Weights of a small image deblurring model.
Model: arch rcan, norm groupnorm, activation relu, depths [9], widths [96].
Training: 17200 steps, batches of 128.
Data: 90422 training examples, 24.3 epochs.
Rows from block 5, named by matrix and row number. Rows with one number belong to one channel. Each number is 500 + 40 x the weight over its row's rms, rounded and kept within 0 to 999. All counts start at 0. Numbers have three digits each.
# convs0: first 3x3 conv (model.blocks.5.convs.0.weight, 96x96x3x3), inputs 80-87, a 3x3 kernel for each
# convs1: second 3x3 conv (model.blocks.5.convs.1.weight, 96x96x3x3, transposed), outputs 80-87, a 3x3 kernel for each
convs0.6:491487546526505510512510481502509493618604493422529476507472473518501477499514499478523517490514528474480494490462462446526459492523489496464530471509558469498571472545534519523503499504498517491563547502520532457494
convs1.6:533497514500460507477500470526524450631396410452430434525439492536523502535468472466523492478497514525448500499532510517488537495530519468470543482574461472492476487418474472483492512506542547554475498531485488459516
convs0.7:481511444540493501462483451447511480494586438459399511519526563497466482499473456517489522540514502543488501513460515492482508510510499472520490510517458511460483520505543501521474511490518503481437519527387500470432
convs1.7:525520509441511505456539576486442519542407418533477499461487478505520459478524447422446501508537510489449491467546497507491512503587477505553490477415579538483538491461450469459473537567533551531500511496469557493429
convs0.8:520458518532406523513420507504498503540508476559467442507527533568490440530525481508503435446549543460486493466491504557512497535477482489492519603424441509478464503498474543443468473507508491483522460483530457463520
convs1.8:501479535444478516518517539459463476386430445456464467510506509472526518549448466482480544445493613544409486567524504542470508478507502565570531644640536539529521521472548463402540526524467499573598478566564533525512
convs0.9:469495552454481482525484519489495558323488528510544424503473508540544515511520488518455461506481482518487484540463515531458467491511538510472491458571433520495458540529536402517501466521487512489525562518453520469520
convs1.9:497520525485527544435472486558543481321564544481485476494505494490521486470559454492521500534463486481507436531541521605534497442499478529536488552503509499607519493494462546516488491506522483445490467471479550576576
convs0.10:550496549483561558541506507514513446540528487493479455432492470543504503469497449489474498514517486497503474490476466476502485479537489512528500501513491499525503474502477471564515503472503525432558503428472487543549
convs1.10:487537527563565524537459554505466563478499502529488524524507462414519395546523491488444496481553455493490478560526479498426515539564505490499398494545471499551513509581440483440473502463551558525433478500606493526492
convs0.11:508419476540541475492505518498438532517542511472401534496573556521504495496429465507556529515558580503486465496459458498476497510514513490492526526498478533556498473527488521547514506382459480462489505514532490474421
convs1.11:516537489511534482530555516563555567503499528552557543513456542517483510510452519571611588544533570523535554408459545468508484522564501563544518554500537467552498539449593560529535510547541568544481547524487574545485
convs0.12:476563502555503540508482490531482499583515516489456471502486514525480470487482501498484464498451509506438478482419505460442461527476502486488452498544549485489485532541568561428501506477478467546523505480575480539462
convs1.12:437519512539586449539505467499514522639508424550512447485543512491487521580570501491548479494459498516559480457504497535495544565611527534546534461473395455504468513544505418536522478470469521535464491470448535404479
convs0.13:464480478512485456451447473485511476545482464504420434478536503503481443448518495498487520477517488480466520481519548555468519523528546521506467558513482532501521504484504495458469477494523462506500419510529436514523
convs1.13:456501467456477455446474513455467541386517607468502593504549442496488563483538442476483557422461651490530591523503475477471480504451444492455483453508581539500531475509489433485543524535524439549546427466568505507519
convs0.14:551507480518513583489522503619400459508483500556507439532512494536526501514521517475480498427542497495527495461412472488529482502456480508461501548515462526468584372504499550487493408477522517491490430569407504531415
convs1.14:495455519479452440507506512596524447512446563609589541519501523555490496427436536493486483499497561461631527510516540470550488450597468429509518487471546494535465539558596516572530515452495516439457489459468504520454
convs0.15:511454552514533510483508498520460493454469505494474516433506497522573507450514475511519472495536477515454513465429494426500475554486557541444534490519426477436520537550521491518557456483543513479508464558462507509486
convs1.15:478485525457466493528497538466514504553496492500516429476505464534537535482474538486433477465488515476518511461498460529615511504600493499519496533542532515533495453422426529467440503588525465444469528553480510553524
convs0.16:473509482473507500491513475529489491529475517503442470510516524521486500519514506499500494487539529491518485506506514420490468476466442422523531383448365420550542469481472494495470466448450530473494491590457494545468
convs1.16:494503527426505535480462468511524527550497497523565465475519505478509533445481498507484508495496502520545456557433512556567481537517541510491505664511613489490556508540510485521509497508513467519462561470465476443508
convs0.17:478518534509526515512483500503522526477457503555474405487461460496478496484526430468514518519547498528516473516457475475506547460466588508517469546510485562456441458498457486486450503440465493514511511514547453526469
convs1.17:511498506513545511511514503537555501503541516452509526599504521547497468527506535504424494437432564503483525420516561430465546506443465416487410508525476427449570485513421457514476510500522506485453482461441484461481
convs0.18:481513528515476593505473531548482532565530458559487449486498501513484523509482485419541542554526469510446502482445542493504540502533516463483484528469406524469474489465485537512505482470479511466561539483592531478510
convs1.18:506512449479521481461549489550547541657534555502459575532525464522543457531467505512499490543520513498510473523514551534470556478417446487528500383457444465550543480460456519474454547521433508446466533470463454530517
convs0.19:513521462408542520528523448575529506505558472516513496513486491510527494510469489471472503475485498452469505534536549459510521506468516523503487480473521522466479484456480541481524496478538437515529465594620461517560
convs1.19:538532521530478540528515499511464487502528539532515547478471504483509461523495533544512486500506561489517525498514532480502562446476467499537456567502420541468383461549503441473491497525544456514563435379502446484500
convs0.20:492500499484473459452474481511502474524469485479445487498476500491495472504525506494498525497494454445469532471472493547563518505497447500510489411556566520472443495472479529482527502488500460448501570461517493498461
convs1.20:538550488586494488518521493560479537524462422541569487514486544507498519528494460483527446481517507433518463498549469472453491467520569498501597417501413466520541486512494482519463474507505513544475498490468492521503
convs0.21:468467588539503577490488483496501406528506478480514495493492511513514533514491538473495521485557509478483471475487474506455529486496378501520564548458402478495601508509481496471505517464483507518519477512367537498469
convs1.21:502525522474460490513474521487496496508507471474515490475489482492439476473465489477471477520521539505521497463490515553452472518487523530452471628499630504458485526502438494516474495494487464528535546486531458478453
convs0.22:473533553458519570518549559561496449539521481533523526500504463498476499459517530461484491505551520471487425513505450517497503589535550491540479466552532514533512563518498496526475462546514416566545505569491501512449
convs1.22:511422506447433457480516459466551506489467458498449438527502529501462561505474562534519450484458468465529495522486491525496533481543506529478507544537497474509526473407495555500438474572520458446445474499523560596580
convs0.23:520466528458511530499500508543475512515445475492463519491473492513454457517492487469464458480599487419434453462409508484382427478483502457461493523502514511459471495570498529493555494420537490488481468607538535560528
convs1.23:581551524461516543512473493535517537536503551495559520489493455505427557482560496501495530487478450517544488536582529630656503539581461566529481555533472572566516526534521587562532533598550400396456491432428465526529
convs0.24:473442549441469591461494458487472530426519536454556496508470487475518516539476476466458510541509484520516504488492533467504544489500493545456449514483485569464411508554473454499479490560535477484499530555449502505486
convs1.24:475522551428450565491510508608459586519468566526528522489495450466458485488552497487453483492474476547548513478484548583441501479428532562551429608500532471533466472452476486478482484523482464532473525471437517554477
convs0.25:486498512472527536535585453565477509493479558530474521544488531581476475554478497480528491497486544502443542507483501520551460542470551566516532521390490514474427537436507530579517537485536529522478521550451555465533
convs1.25:441497498560483460511448459419497570474512491525434492517482452486555450458502553535484475533547554531503522486513442493499518485453479567441554538458497497479450497464351496447476444470517463527443511452551550479472
convs0.26:486555471540519432492559475500491500538445522594467460536486500404525489524513489493504514509433520525465508438482514513516470487496515556444505681522406497483466487491481496477436449451479494517438425487475494471471
convs1.26:517422447513430495524405502531521470406554508482490496499480549504605524472529489507494496506529606459460502512497446559467472497517484510521564529502436488519548433489488484481459463494519500509543471512516548553464
convs0.27:499509494498528489488487479493550484513473539531489455477533518529533501501498503465519434511520561551470509540475553483477502492451514509483485476559494512494484493442536523437392515552554499520448481515544443543497
convs1.27:492484461531456480512493439550523485517514483511507494477538482457529566521562536450501460449529545465505480491528499544540554455550492522488501480499510467454483549596569537577526521542533476450532472487514510510514
convs0.28:552547509454511469468564519467532513560558542498445549526449516519476484450501477464483489481493475471455509476541518487502476497491498481505441480545545512472494509451466431437515463456514513511508465483535571521522
convs1.28:491512510495513543480467502420502450415480489539461513506566513519485506496481536488496577506448454466496519503475556494499518535554505506526468516569608463465516468524510474529575550517517446464478483507585475477492
convs0.29:478497519517508476549455510567521542569444493501572498493476539465498550482472501511475515528515489519471472502507517467456536579508542475494491513483418531523572517515516462485417520511478539497516461469432453516497
convs1.29:474468444539483479496515469499366444543556494416475458515472509500525514507509508489517470471540515477509477474513491469495444561558523483476457560505617506510506475526519547523527482521517485433521595550522478485533
convs0.30:457502430500504461532528474543574491472558516461541569575500564532544517541527534509520529422492529483564493506473522478488501492466492522501470447458459526511470439459513496506468493474523564503514553441573470524475
convs1.30:566479528518490527514492605476450457480486479482518446402464477388455547370532439495506534456475525506537496469611495538504492463581554477471429486504562540506432504530517500477530458502495459442520462460488561484545
convs0.31:516528486480445511443461511565446496566395443531518484475535437468476495475509402539522502482480528493593491517521484505540458481575538491500512519470551496552495486435457523598539439508468538484482452508508494527512
convs1.31:522438547432584553466604380456508509445417549495550505476540471494476532538510510524532522516471500486516464507435532515581550498521484456470500496399550519550481486567471487534580473491482420472567468486497467538478
convs0.32:497484494490536524493507493514480438565505414457546514505485535515481511495536493502540523450454538464500499513530462465491482490474526498493515508433582514542479499531521495482438475490473544532493466523511535515502
convs1.32:488518477541443524483472506507463594568508427559525513492490478483508462527490459549482489472521474466485472498508486567552547495443501568489477412462469435511529459479461554467482519480491443424421462465526497487462
convs0.33:493481504490486438504511484482433480457482511529666573482488511485512489507519505512491486513536568518545554528517498462442455469490532505496579504520486498494450547496534457530526487581533500500491515460495451498525
convs1.33:510448514471466505465460447463422545458529494411405539474507469529469516450518516448421516470460524481484499515467489514561514508442467480474559533520476445488549517479530490542518472513524468545547486513491435453534
convs0.34:480469473491511489455450425504514519515443497517475509477507531575530557486576503523464490470531491508527500455531492574525450491488487535500484547473509488449548477533516480484451472560520454558485483511491480524498
convs1.34:494487518527487521551498514530455486530532441547549457470463471455367487497480521501510420481466522472546455537485520601544478520481504496489519520490503484515528511429535513480520494524503512450540443384498464463527
convs0.35:451466444456491465480545493512460473482543517482508531506561524554571585546514519494473452505491512450483525509530493486559477532447488508499463528430480496473477559487491463458478462477515506455499462507477519449450
convs1.35:515536466568553502502537483490514438489520469543495449453451468509368434425555452494523548452483449509436531525536469480518507472437461489518511484563522511478464495555592537579562526531483524530462522534542541520529
convs0.36:483519549514532450525481414449503552495533539476497476509497496481523477518509508465482486487523481482528506477469467508554517474524499527540506502542361503461425480469479528507523499497498517554483418500516440513531
convs1.36:550458501542450447504436540558534551549449588507506519498494499506502494529468458539511522531484506488546550451427473415518430485580511571509513546427571501480379471498479467547454530521527533478529485536552445557411
convs0.37:502452518502466495482527551569403481433479551467491500564469512527416522524557550490490470532572459441463475456473530431510522426466471509503524531522531489531493496508517459466567459447511480506457445490502500451492
convs1.37:502492500570524539560523509463545471530521606498524516462444488477494413479423490525436519544500529487559525536472516482479555503533527487509515455505521465559490560502493483490467543538510553543545548448488476444544
convs0.38:551441479517517487517457551553425504469470500433381479477483475468515522478493504532469507540540479477480485476530442468436529516567435490391464508549535517518500512556497525442522523506516479459519483501519505446497
convs1.38:481523497535544531435486478451535491510466506572597520498503497480506499481479485500545509511467494527547521556534518431491450586437567538456478503454547552634484466471473493559527517478513498563457503499481463510471
convs0.39:489431501574496440508492444491482512535511525515443510507444456469557467464517415476468501498517488506455501498491490537491556590486546511486487511524487532515483486503476440500491444482498488477498510509535482490533
convs1.39:495492461503529503492519491503519520536538465500528516507532554485526557497526518500500472473499427545505516545465483515487486531557432539507506509402508517473439539473446537496445545553533466540559503497492440514543
convs0.40:528474446576492513431479474600504424608529435540474458463482461513527484504499506511522507541514470527488501490507494475482507513493495588496501588508419480490456484511411495516555467489499480557474454554419513508452
convs1.40:478529547515524533471562482532574459681451506652523478531489513551456515517474519510503512542478453523470503509503533509452482524554528579539504472503586470455478542530518578503478503477506542541457566452504523428514
convs0.41:514447467509503586507502467565481534487511464519496529457566544493485510507504514502537548564480483480463512417472474487575551547504465504516499629388551514500474528511485528517464515533494439514505406510478539525532
convs1.41:534469526503494401492486497511469497408488474464470546496519512464486512438490498482505525447478486477469527472551510476468472532519531458499526501466554541482510548487546550489497456531584509527460569532507471439488
convs0.42:467536533444523510467468539534503513521502513505459479539423455502433503523502503540568513521509519522470476509466505531477456503553530473532498463559528494496470500564525541459535532480482484515453462583545504476505
convs1.42:492511492534465477508485458527518545501482519440573518519508529531525505443476544478479448474434523560469508383454481361517468437447490425440449443430452476462450428432467421487410411409430571491507471450556497488508
convs0.43:526482478557512520493480473526484531557573450549530491477494477504534531508504503492538500414508461532497503478438472501426551465418485529465483537529543540467493516546494495424484509519534485546467503508518530546531
convs1.43:515527506491524516536472520496507491607460475497539509446494557455467510514471513541500513527498560566528500573557535542558587541553486485556474474440434566505489538502531500509589499551463505440464497574488492468472
convs0.44:543534520476496533512563498472523488511522523499452514463487523475606564496542473488497477486540495509543435485515479469525488463486472536531571501454520527503516528495471556449528487519516476479480495429488457528520
convs1.44:399461505472542509438629478535588520494576485522528518499500536580659494528489457509502522548512491541564508484439495492551486464500484539508495538478491528528474536488435540475504475564506490482526514609480484544460
convs0.45:452533453532552492513493447442445496505562468498531501496524470548536489476520438482454487506450494496581498514547491453508491551541531538583501532506553496576526540489517545412481532497580552581517493430479542452540
convs1.45:539431521539481471517527536529514535516468439472534515522523488541516489526458512493507507480553474468468467486425466516594558542460483462449590427426467526493465451567531469477489490532529420524477510510486453456513
convs0.46:485513505545482502519442544551482489527499436543480427510474524520529470523514491476482486544450543546436545530527508511474457492500466515477507571478470504527451501504534592541440523482500548498505483438468526464519
convs1.46:501530447445443461484451423534599565574495477507532562512594548511590586530473540491458433450473502522472530506413502454428531508510513482442508454475429485512459441395468502382510490479481583524478547523458548547491
convs0.47:479494438474480520517529516503529517488490544513517503484493510494517519504539489509528465481558526537477505479510484492539477479472505498510483508499510477476444489507482488506505499524494519448481544479487464441511
convs1.47:489513487520439491565513541457559450491488493553506469504450456525484494516504492462535463487474540517486501502548473474456499452468524544515527447532520492511492498504523479433480548483503536478504490512480535553443
convs0.48:477455528474487525504480537501533513536539512510450547519482547509468519538487460463510479465566476503465472487489475460511489526506474561450577526513547497507488464581489549534538524452488500483451521546446505477476
convs1.48:448461514487489523492475502499531440565500480516505487512529474535502491481524482473461535487524497470490435481573511518567523534584525445524478509440512467451524417502501498546528513541481531515461519497400564487511
convs0.49:497497513531486525507424481547547518438526537458490519468476540522422450512475468417457423484443513511518496544541493503408461547501507485506460467527481490478487471499445507535490486525428527511551550538512511528520
convs1.49:529470490499573474478562548562499573511472512476456528470541469494443506479438489494511484524519483516479438500395527405402473470527471419442482522457456491473500542388415507493405464459520588445463500445518469479487
convs0.50:474428461485508465483496461507467388456575504497564524506474499470515477494496495487431468503502451498549521509487497482501525487465501455513520520476454486531529500484471507518462476502489476451445494479477481518513
convs1.50:501439480462533544510577484589568467465449485596525425464503479512419539540513516492547506513469501531503505448497459554533497526564478459462510581548472473522505456503498506532514525508583452542533498500480521464465
convs0.51:488522526465533521523501419484504489506533510516621569507470511503501544513513516501509490473492487552618576499467504492491527503556501527523495476503543549566545536486474557471523434539502502532473490490454472554496
convs1.51:489565496459503517486526513405420487517435511478447469495503485476512514476535502456468494522522523461543486500501448486400484492439557514478477465466482502433481504515578564471615546542452516401482515477507459423467
convs0.52:533518511451499490514508502478553482442482526484490462528518517522416475503490544547468448487547541506491528460513501430443453513481452493497540454473511525475480485536418522459477509483549530398429538532483504524524
convs1.52:461480506494495520473552534539526492489526476544544505533491482537521486533464485529494538507503499537529565527557563581548576507468489546509537501522516411444444536539515550502544573600510512486491522554504553600485
convs0.53:530481580531507482501498512436501524498453488521556533541516517512488484513466477511520501535532543517471514484506553530439528522502543531552563552466566493561616480510490486560484478537512511507484568512524489527445
convs1.53:495486475496488514500541502370407499515546489456434555521498538475465459488518510469461497465474499527527517453420471465552474396454501449413488427517407464505464513504517516543548501469462580416475466485479487412485
convs0.54:523592501532471427466517535440502482527590513427520504534510510487517516511468514499490533543495462518547486485500492473445521515486532459494495532521490508451550447440500504593551511532471499470493447496512587508472
convs1.54:471481588524535472511426535423513585500434502461522574459569427448437501532462507543415518485415518526492545495442577515445474536507521476591528477530588542527587556556554522443555522496494500536412478466503500564446
convs0.55:462495594557511433504472552481489460512563431476503422489505472462476412475520425480468529485474526499536488495503515498451513493515554500453484450554470472501470469559495484409574496486576471476406545428518530466546
convs1.55:491563498551432508513564501496488565434566416498455526538492531547549538461518476513495547510571461470450549471474487423439483507475483496486476547542461464487514411455533464489512511567545506515482520558470524525469
convs0.56:469504524517505479491514538506411474524467493472483515474504457485578508519456469532538479491577526442496529536507530505510496537511489476496487478506541510477434529517466496541551443389506516540497492558555464439498
convs1.56:494465442472449468549492549504514468502495525512579531552485483474543492477476462470497506495500513509496530439451503520474443549558498492473483433445489528552531473471518546521470556495533492503510501464486493438468
convs0.57:460500514519518523526501464438448511465458534557531467493490464489462459471512515562519456535463523454518542520501549501500479526513495494519564468466560503500595497588505501470583460436483486516482480459506516500554
convs1.57:532504490528548525416607496558470438446508501457502597489443459516512555524497505462519522601455531554533493478472522425483589384448443440492472446440474459443539501468487472412486495432455483470477514564504503452484
convs0.58:546463502553416537519472525535512501499512462496496485475506523462505424447490473539517538478499616506515552448483494542513482451504482541422490582462463456480497528441469587446504560483477519516504473493491517531505
convs1.58:514514468460555509485529459471457523536500530515467479552509476463510498498521485496485491534506360493540563524444515553556452580507424526530509398394531478511473545496517549504461492524530528497523571552543482483496
convs0.59:501389485490482515464520525529500510454541510516499488513467486490512481486509522502484481455503409493532485506522502469481585449504515500512448486593453474458483513515466420583484495509489475526499495528496508553453
convs1.59:427509471478475515468495520500491562509520441465471474504487516556524488518512462471522497530544523483520498490459547432514547503476465531505530536501488532467504463459482547518450508446496550487463572421478485464553
convs0.60:593543493483590476507572539516523464458473560425417551477496476425496555467514496522406490533497480520491510510516531421443508479498491493505521484503500523533498560428488476480501497522462484455478601560456540522435
convs1.60:475457486459488539476503492565472565482448513547486487492531507443583565529479480505504519492442456542455482522446449567380393507504529521417420582477430484500483475452410527504479487540493508525545479540520501483441
convs0.61:459499512475443508478470538526473511496457481560567486500472429516582518470571504537490505477456547556533462477482475497569487527450575481500453480437514483480521502516553558509495479597567475507511512499470454490498
convs1.61:509471514477574553492522540511485512516498515478511475521550503528566497502605470573465439455503427528511451442485466485503472489468451447476474480546541483482476471514459456511467494424507557464543489526544462467515
convs0.62:498480458510557471511510441492478556387451536449495648482504504532461469527494476535463485551445437510509462494476498417524564410550529475471466449556528462496435507541501509538494510502431513547536527472375573445407
convs1.62:534493466448454453473493495459491523556443548473494517485539456647539459469469517594499481504553494491472533551492551568537613539523501538538551484495549529589524546499538552521510471459488528503393603539474491536459
convs0.63:506527535497486483483469520474553483468532495470528509444455530516532457514549497472405544538525525486509482514534516485552539504460498503489464526537495445505528529510491567483464510501426534499493542521437497579498
convs1.63:474520490553447502541499481539484526517497566502446547488494504561545508504474436494463488560558539546523494486529460442536494417489496434486486496501438491470438516479459474554480526429458572475523488479488480504510
convs0.64:505503434522495510524468476444500462449511459536485530518497527505541379527462512538574521548530417521478524455507519486601589450523472528546534517521525515525504500526515543501475531489462514515509523506470534470483
convs1.64:471574510507490532454489493473593490484556473453528523473530530495557458433505501483490503560542576539532538514498557469473553507477561429466510514479446512450475431588522441458550457447507496462497472512448551484471
convs0.65:471555508493507500466507522521519577551488502463448548507523511520572507472586535575610564487554509433286459531496485494461524491534482517505537522478478522539538494545473608460575497459527480468469568519552503488518
convs1.65:427539614420509618397434464444512523454524524462412509471522477514495477473487528499563480497424485465464477529519441450535428565475495494447500490490501539563523424476455457453468463433479438475468464478498487488525
convs0.66:497500494475517514480532483533458536514463562492473529470567481515526525518469442546633527478529435549481513461470473476517496531499471482523443482532503514483513494414477428543433484544461477474555542552515505453468
convs1.66:538533496521507514531534470503476512486534544492433574524545531498634564511506533424481427516521510597503562447520507437429429471444489541485483483454506491458511503427448376477536515454576537483495522483520451566492
convs0.67:515477498493447485492483495494566495538535494467594517459454515488550484473487469507501474457474481503527506557580475465485508485487521416499563472472565450502559497516516515492531499484461485482414479496474507475483
convs1.67:521439548502472519493533502416458457533421443535450513505498468536434510504496476496456493546513474469537511522518506557520524527465507491505424405448479519509548520543512508507518501467452557484520487562448561558462
convs0.68:491401500464486506479571507495443538490432503521472551489533534491542487476486498485478455465410507432515468478481529443576463479507456528456511496484483522523516494485525460469520529435480515540494539418542472517492
convs1.68:485472551469579537494606552526515504452449559437475560492522520521556482445502512481478480477467460550424561531485556509410493521446523492500502506479512508472473496543453470441495484449489503536526474591474592529481
convs0.69:524497480469554508495492512520514492414475477505545488476504508492630551481491492484499518407464491508505477489444567491562510487483511486511426569590472456480468505502480522465441422501502560564576484520502546488474
convs1.69:503485514474476538474442517478499496397601492497513466595514530494614563538533503545478496558451544521458611481427468448420475500501506478560515437496518468552539497462497475485448464450537535485514559522554469507462
convs0.70:491510594524510561510555468447517487542517537488502497478514569455590577510474493467507430456539532444517524482491532427419508466494473482488491463474518471521486432491465420559621538419460453530497475472592497524536
convs1.70:504507518425466459454504530512520517497434527505458516549562504492529481519565569541520547553504466460482551560504514461518527468477548452475537552525491551522565489488456470487525504528543482501529460544515473565549
convs0.71:523448484466500515498535548553523404500522426558525553485515608515510551526479522475467518439518505537552512526467493562446478476483504541546500565525501505512506494499540466404498438471467526449555520440616480525515
convs1.71:465470448563450504495481483538523466517510432590442453512473539590470472589457490494552513516511481509493539539495531537494556562553533551529520495491480489493486489489462514542509528525499572518445540574443545476465
convs0.72:472540484506492451512518438545410495566518568528512555484500506510526536480514483446429497473465493485496481473532502465556523508475490474568496447485473471499452511456487522494451520478447521480515508495522484513533
convs1.72:482465470518507531475490486458514549561486514543547538473492493432490496450524474516494511495508483481493464476453456473562497459503536490473498493502472458451580521547488507433504484488515465514538520439556518527563
convs0.73:522427454484467529541481548562539485547475491509494549508560556471552439504448506485526496453535506489538465543500472516519438500500475510529475527493429499518491483495522498560502516450543469440553496572569499515460
convs1.73:478528485463491471498529481435490519472526503510549512509496494550542524515522503474452463531462479473571517480464520456463611467495603572535480407501501377529483486498538522433511527460500571489500549444494458527500
convs0.74:492544511496507490497560486410501548480549547546489564476521477473517509490495511493470486510507501475482507503479491490516458521497500484464467483546512502462466499472513525548490488481518476500512462525489522502545
convs1.74:519492521488462478458435521486449417539475509467544501497525524461525548526486522469452517447557467493529508493524495521480519492530553493509454548521412551560456493567564524480529456517505464485494496485595481444518
convs0.75:454498481488497461478492476448479508511478543605514514493501481485532483514524512478522499468491521518493519480476451636574510574447474483495479624511479517437465505505582547576506502500492526521504453551510447534490
convs1.75:492468526461524516472485474458372511370505504464479438523472558514619528526511430492532539514516521507521394551514416539484384539538525502545480502463503483485588511608450536576530499529602520478584550447504493490429
convs0.76:512536544511486559497524577445503548395475494540480476554510546512481505509527523530484497476485521515451522454478529516506506532435522499464495510473535490484489471448521499430550527420527538492536505478516434622382
convs1.76:527560502561418384593508495470545493420569534441554485479526510592530422501510526487526489451549526490534478500403562498463515462581428531562480337518560444532494525482511486531532477535484488542469498455496503475515
convs0.77:503488479482556557477485555483464515467554522468554548476491487452538580454494502520510486467536500514460493552520540535536479503574545533491499535461498525477486467425495574476488646585464466546492463563474508488483
convs1.77:505428533556491463498468485498484522532454455524480530528552483453473543491479539456486468476501494502527491444413511510506452465462478456483506517557523542486495429477529511367491521492449472460531457456458551511542
convs0.78:515464506466553512507520519511510539475475520568471448500526509491489508492505523454517493466433517524509473487489490484502499542497478490517460512482523530494545517501473580409528520545497519438504532469492407509474
convs1.78:459485490475446531495520463553525483505513494415539506400481456504405491532509545514463482514507464530457532540483514538529502557521471445535490519513448605545559479486424499571488474465521517503536543525501499536510
convs0.79:537502518539574535459497553483565578522486535520444492522509561503415506573512509482423485518449520458543543458463514519458533451475472529501511502504458503520523470460494462471536361373463488424421516491465489542474
convs1.79:538523429456428487497502483453502505489518538517438492437408460618540520497493525469492452483568520457445558484490468439468446419412520528505475465448483513486510452445445442500516567511535469509496537543479495480500
convs0.80:492525512474537445517457377458601486471541467535389501500489495505470483526484505498444527413482464460462433505501512493488500524498504503565477514472509492490495472446528539475481388453457482516515444541469501488474
convs1.80:541520490546451503470470414542522481483548467508388533468460495460472495437521475507521521504486548502555432546491549541560504500423518517483502492479508580412622513529533449453489514544562531488455557474495464559479
convs0.81:494456520493514525529557520569519487537449488560575520499465474509464480512513480482477493499517534509497503502455493521492536528568478488546474532520493534515566444536507561470551452495485518412442532580562487510450
convs1.81:530450493478532464477531496465435436514514553497547451495515547525459520554602532517526493451503476574577481476513502479446520477573549430513460475472492502443464489450494422486482514478470542575561432527471467568487
convs0.82:523512450449507547525507447523537483499530534542562568473507509540460514514500549545509518454506549497519479517512474548518457488512457509541497588472666545546542502489527498500532514455545504534495565498535531484564
convs1.82:495485553465492509505518518525478512483519521447450504482527553474515527505464468526471509465491492481470487550438571559530528530585496453455450484573350476408548522493494475560521445521489448495430473540461537472600
convs0.83:514501478457493512477493476500467462422518509479495496484447432442477402494467491568534478510513396426433458503527549466425516554565614464515496581514479479499489491498467520473502470499454522529472455537501538562485
convs1.83:530514535519497501526440513482465474440525420491614459516495482518530635551526542497536524530503479555455468557591523549562460475491456526550510519512458533465530413524593474550571442478470495484484527469434518452432
convs0.84:537483502508454435484483445551520539499433520533582482499485482479504475489486486548512544475472494562530460534531523507548471483572543521505459474461268529499521543516560476481498441490455466473516508496570495486512
convs1.84:479495538484518489464494457474419472490530500539472467493560480524439500520455434540419528532518476518469464464458459538523477448439465506497495657490535507498470535463536530437495530526513470521478442469552441546590
convs0.85:485527570478511574526487553517504493509466607471508520461489444475466562471499608474497465494471436488463465493530536437499535468509561500567440491548446483565427507459510451595503479535429564463477487588520541470460
convs1.85:574452448567420495483434493474566495561491499463467514556486512562475468540473487475493523493456506554572529517468478495464508455502510538511482454524459547552534424483497561533590551533539461472529515439524576560511
convs0.86:485395571517489566466493493459522419523519474472474452457516505490579566489560483495451477496419512502603471506491522515546537528507457517500435483493514513545489554448470548602557529589532487444443507463461486484490
convs1.86:495501484452513487546592489532528526517532533539443537518465483476572438523518498526465533484576492570463470455509509487447491519574515481484494488459488517469481461452469472408411488470432510489516507534460492514484
convs0.87:533507466493436474509507534504494537561458505540432432562537503530458420503447528470532514521534480546502478544484500530459521515442544520516524524461390534476550431490544501504435479480424502393425469557569454466460
convs1.87:447434469468479454485465528568584531443529504465507475515524506545461493470484514528474505503500546521472528483563481443501430531537452459505490596563527524464470375433422467455453465496468498524530495499511522541494
convs0.88:473567558551506476473446449570549455557490497547547504530515481498513516486516469531435466512616523450510535541547489542468454555478503501525539524453558496550470487578450527545537578540497518448440458484457494448531
convs1.88:463471515515476465491498506530473517432541534412476574532507518496574491451504500545523475538442499526453500553459528500451427516348405588533521444471457457474469491516441485466399477412446513542519563497521522512476
convs0.89:520524442500603509499525584494533469502475398500502478458464467501504539493453436472489529503491499491521518531493511531496462461474511527482400521498364535475461513506551494477489517518542540516515518596392484548468
convs1.89:451498513486408454542541458528485521511505519424497571524484529555503450471491474490556536504497448510513546527492551499492466471539553517479566602473631589502530501504510549544518487483463526515516558459431548471442
convs0.90:494488496466477474498499482512507519489537511508539524473526513443554709506550586481513498465525595508486611497555515471547421492442506472486506471508614502484472445476479497520473485498532477486498482463473509504528
convs1.90:459445410490480515425409454555527542528494550510547559498444450534490395469453485498486459510450480503540480495486517522461539472513499517480476493498474504523486462536469558545464500515460549445530588538473482541524
convs0.91:511476468478523483495521500535488539438510567442488539516534518500533547503499479584505505520543502498484469515515472479494473530529511498520483443516495496449452522557527408498448467462492468530524530533506521532515
convs1.91:448512516510474522482499511497526474348553480447498448537472478438461422524552441454508495519398588549454485571534589604433561585451509544492544458526473412557465528558521492527513492541437457415505487416461464483495
convs0.92:473452456491471508509509518502494461492562383414481525510513519513543532508478501503478510433502567486463546502484500468491503485460503511498549487467591489505522468490447446495454416448447497472490460565480515455481
convs1.92:499462515520518431536490519505573481588467527501530467545478485558503445516538453451486484508532513474481453538461498495449570489495479515500517454483478512503493468448515517415478492533511578563469500512501508545492
convs0.93:491529532513475538471495549516527458518457527498477470516544525510555516532494464486499426533449528568482512469506475513491423472568509496475503515571563497485504493554460542496448556550561486505486542425523481521499
convs1.93:514510524387405501488511594557440461471510511519470506541511470480515501511494512560526466454462476566496530571543508533455472516446563480513511483508524473503543598621666507662540488466468514484496438524413421476503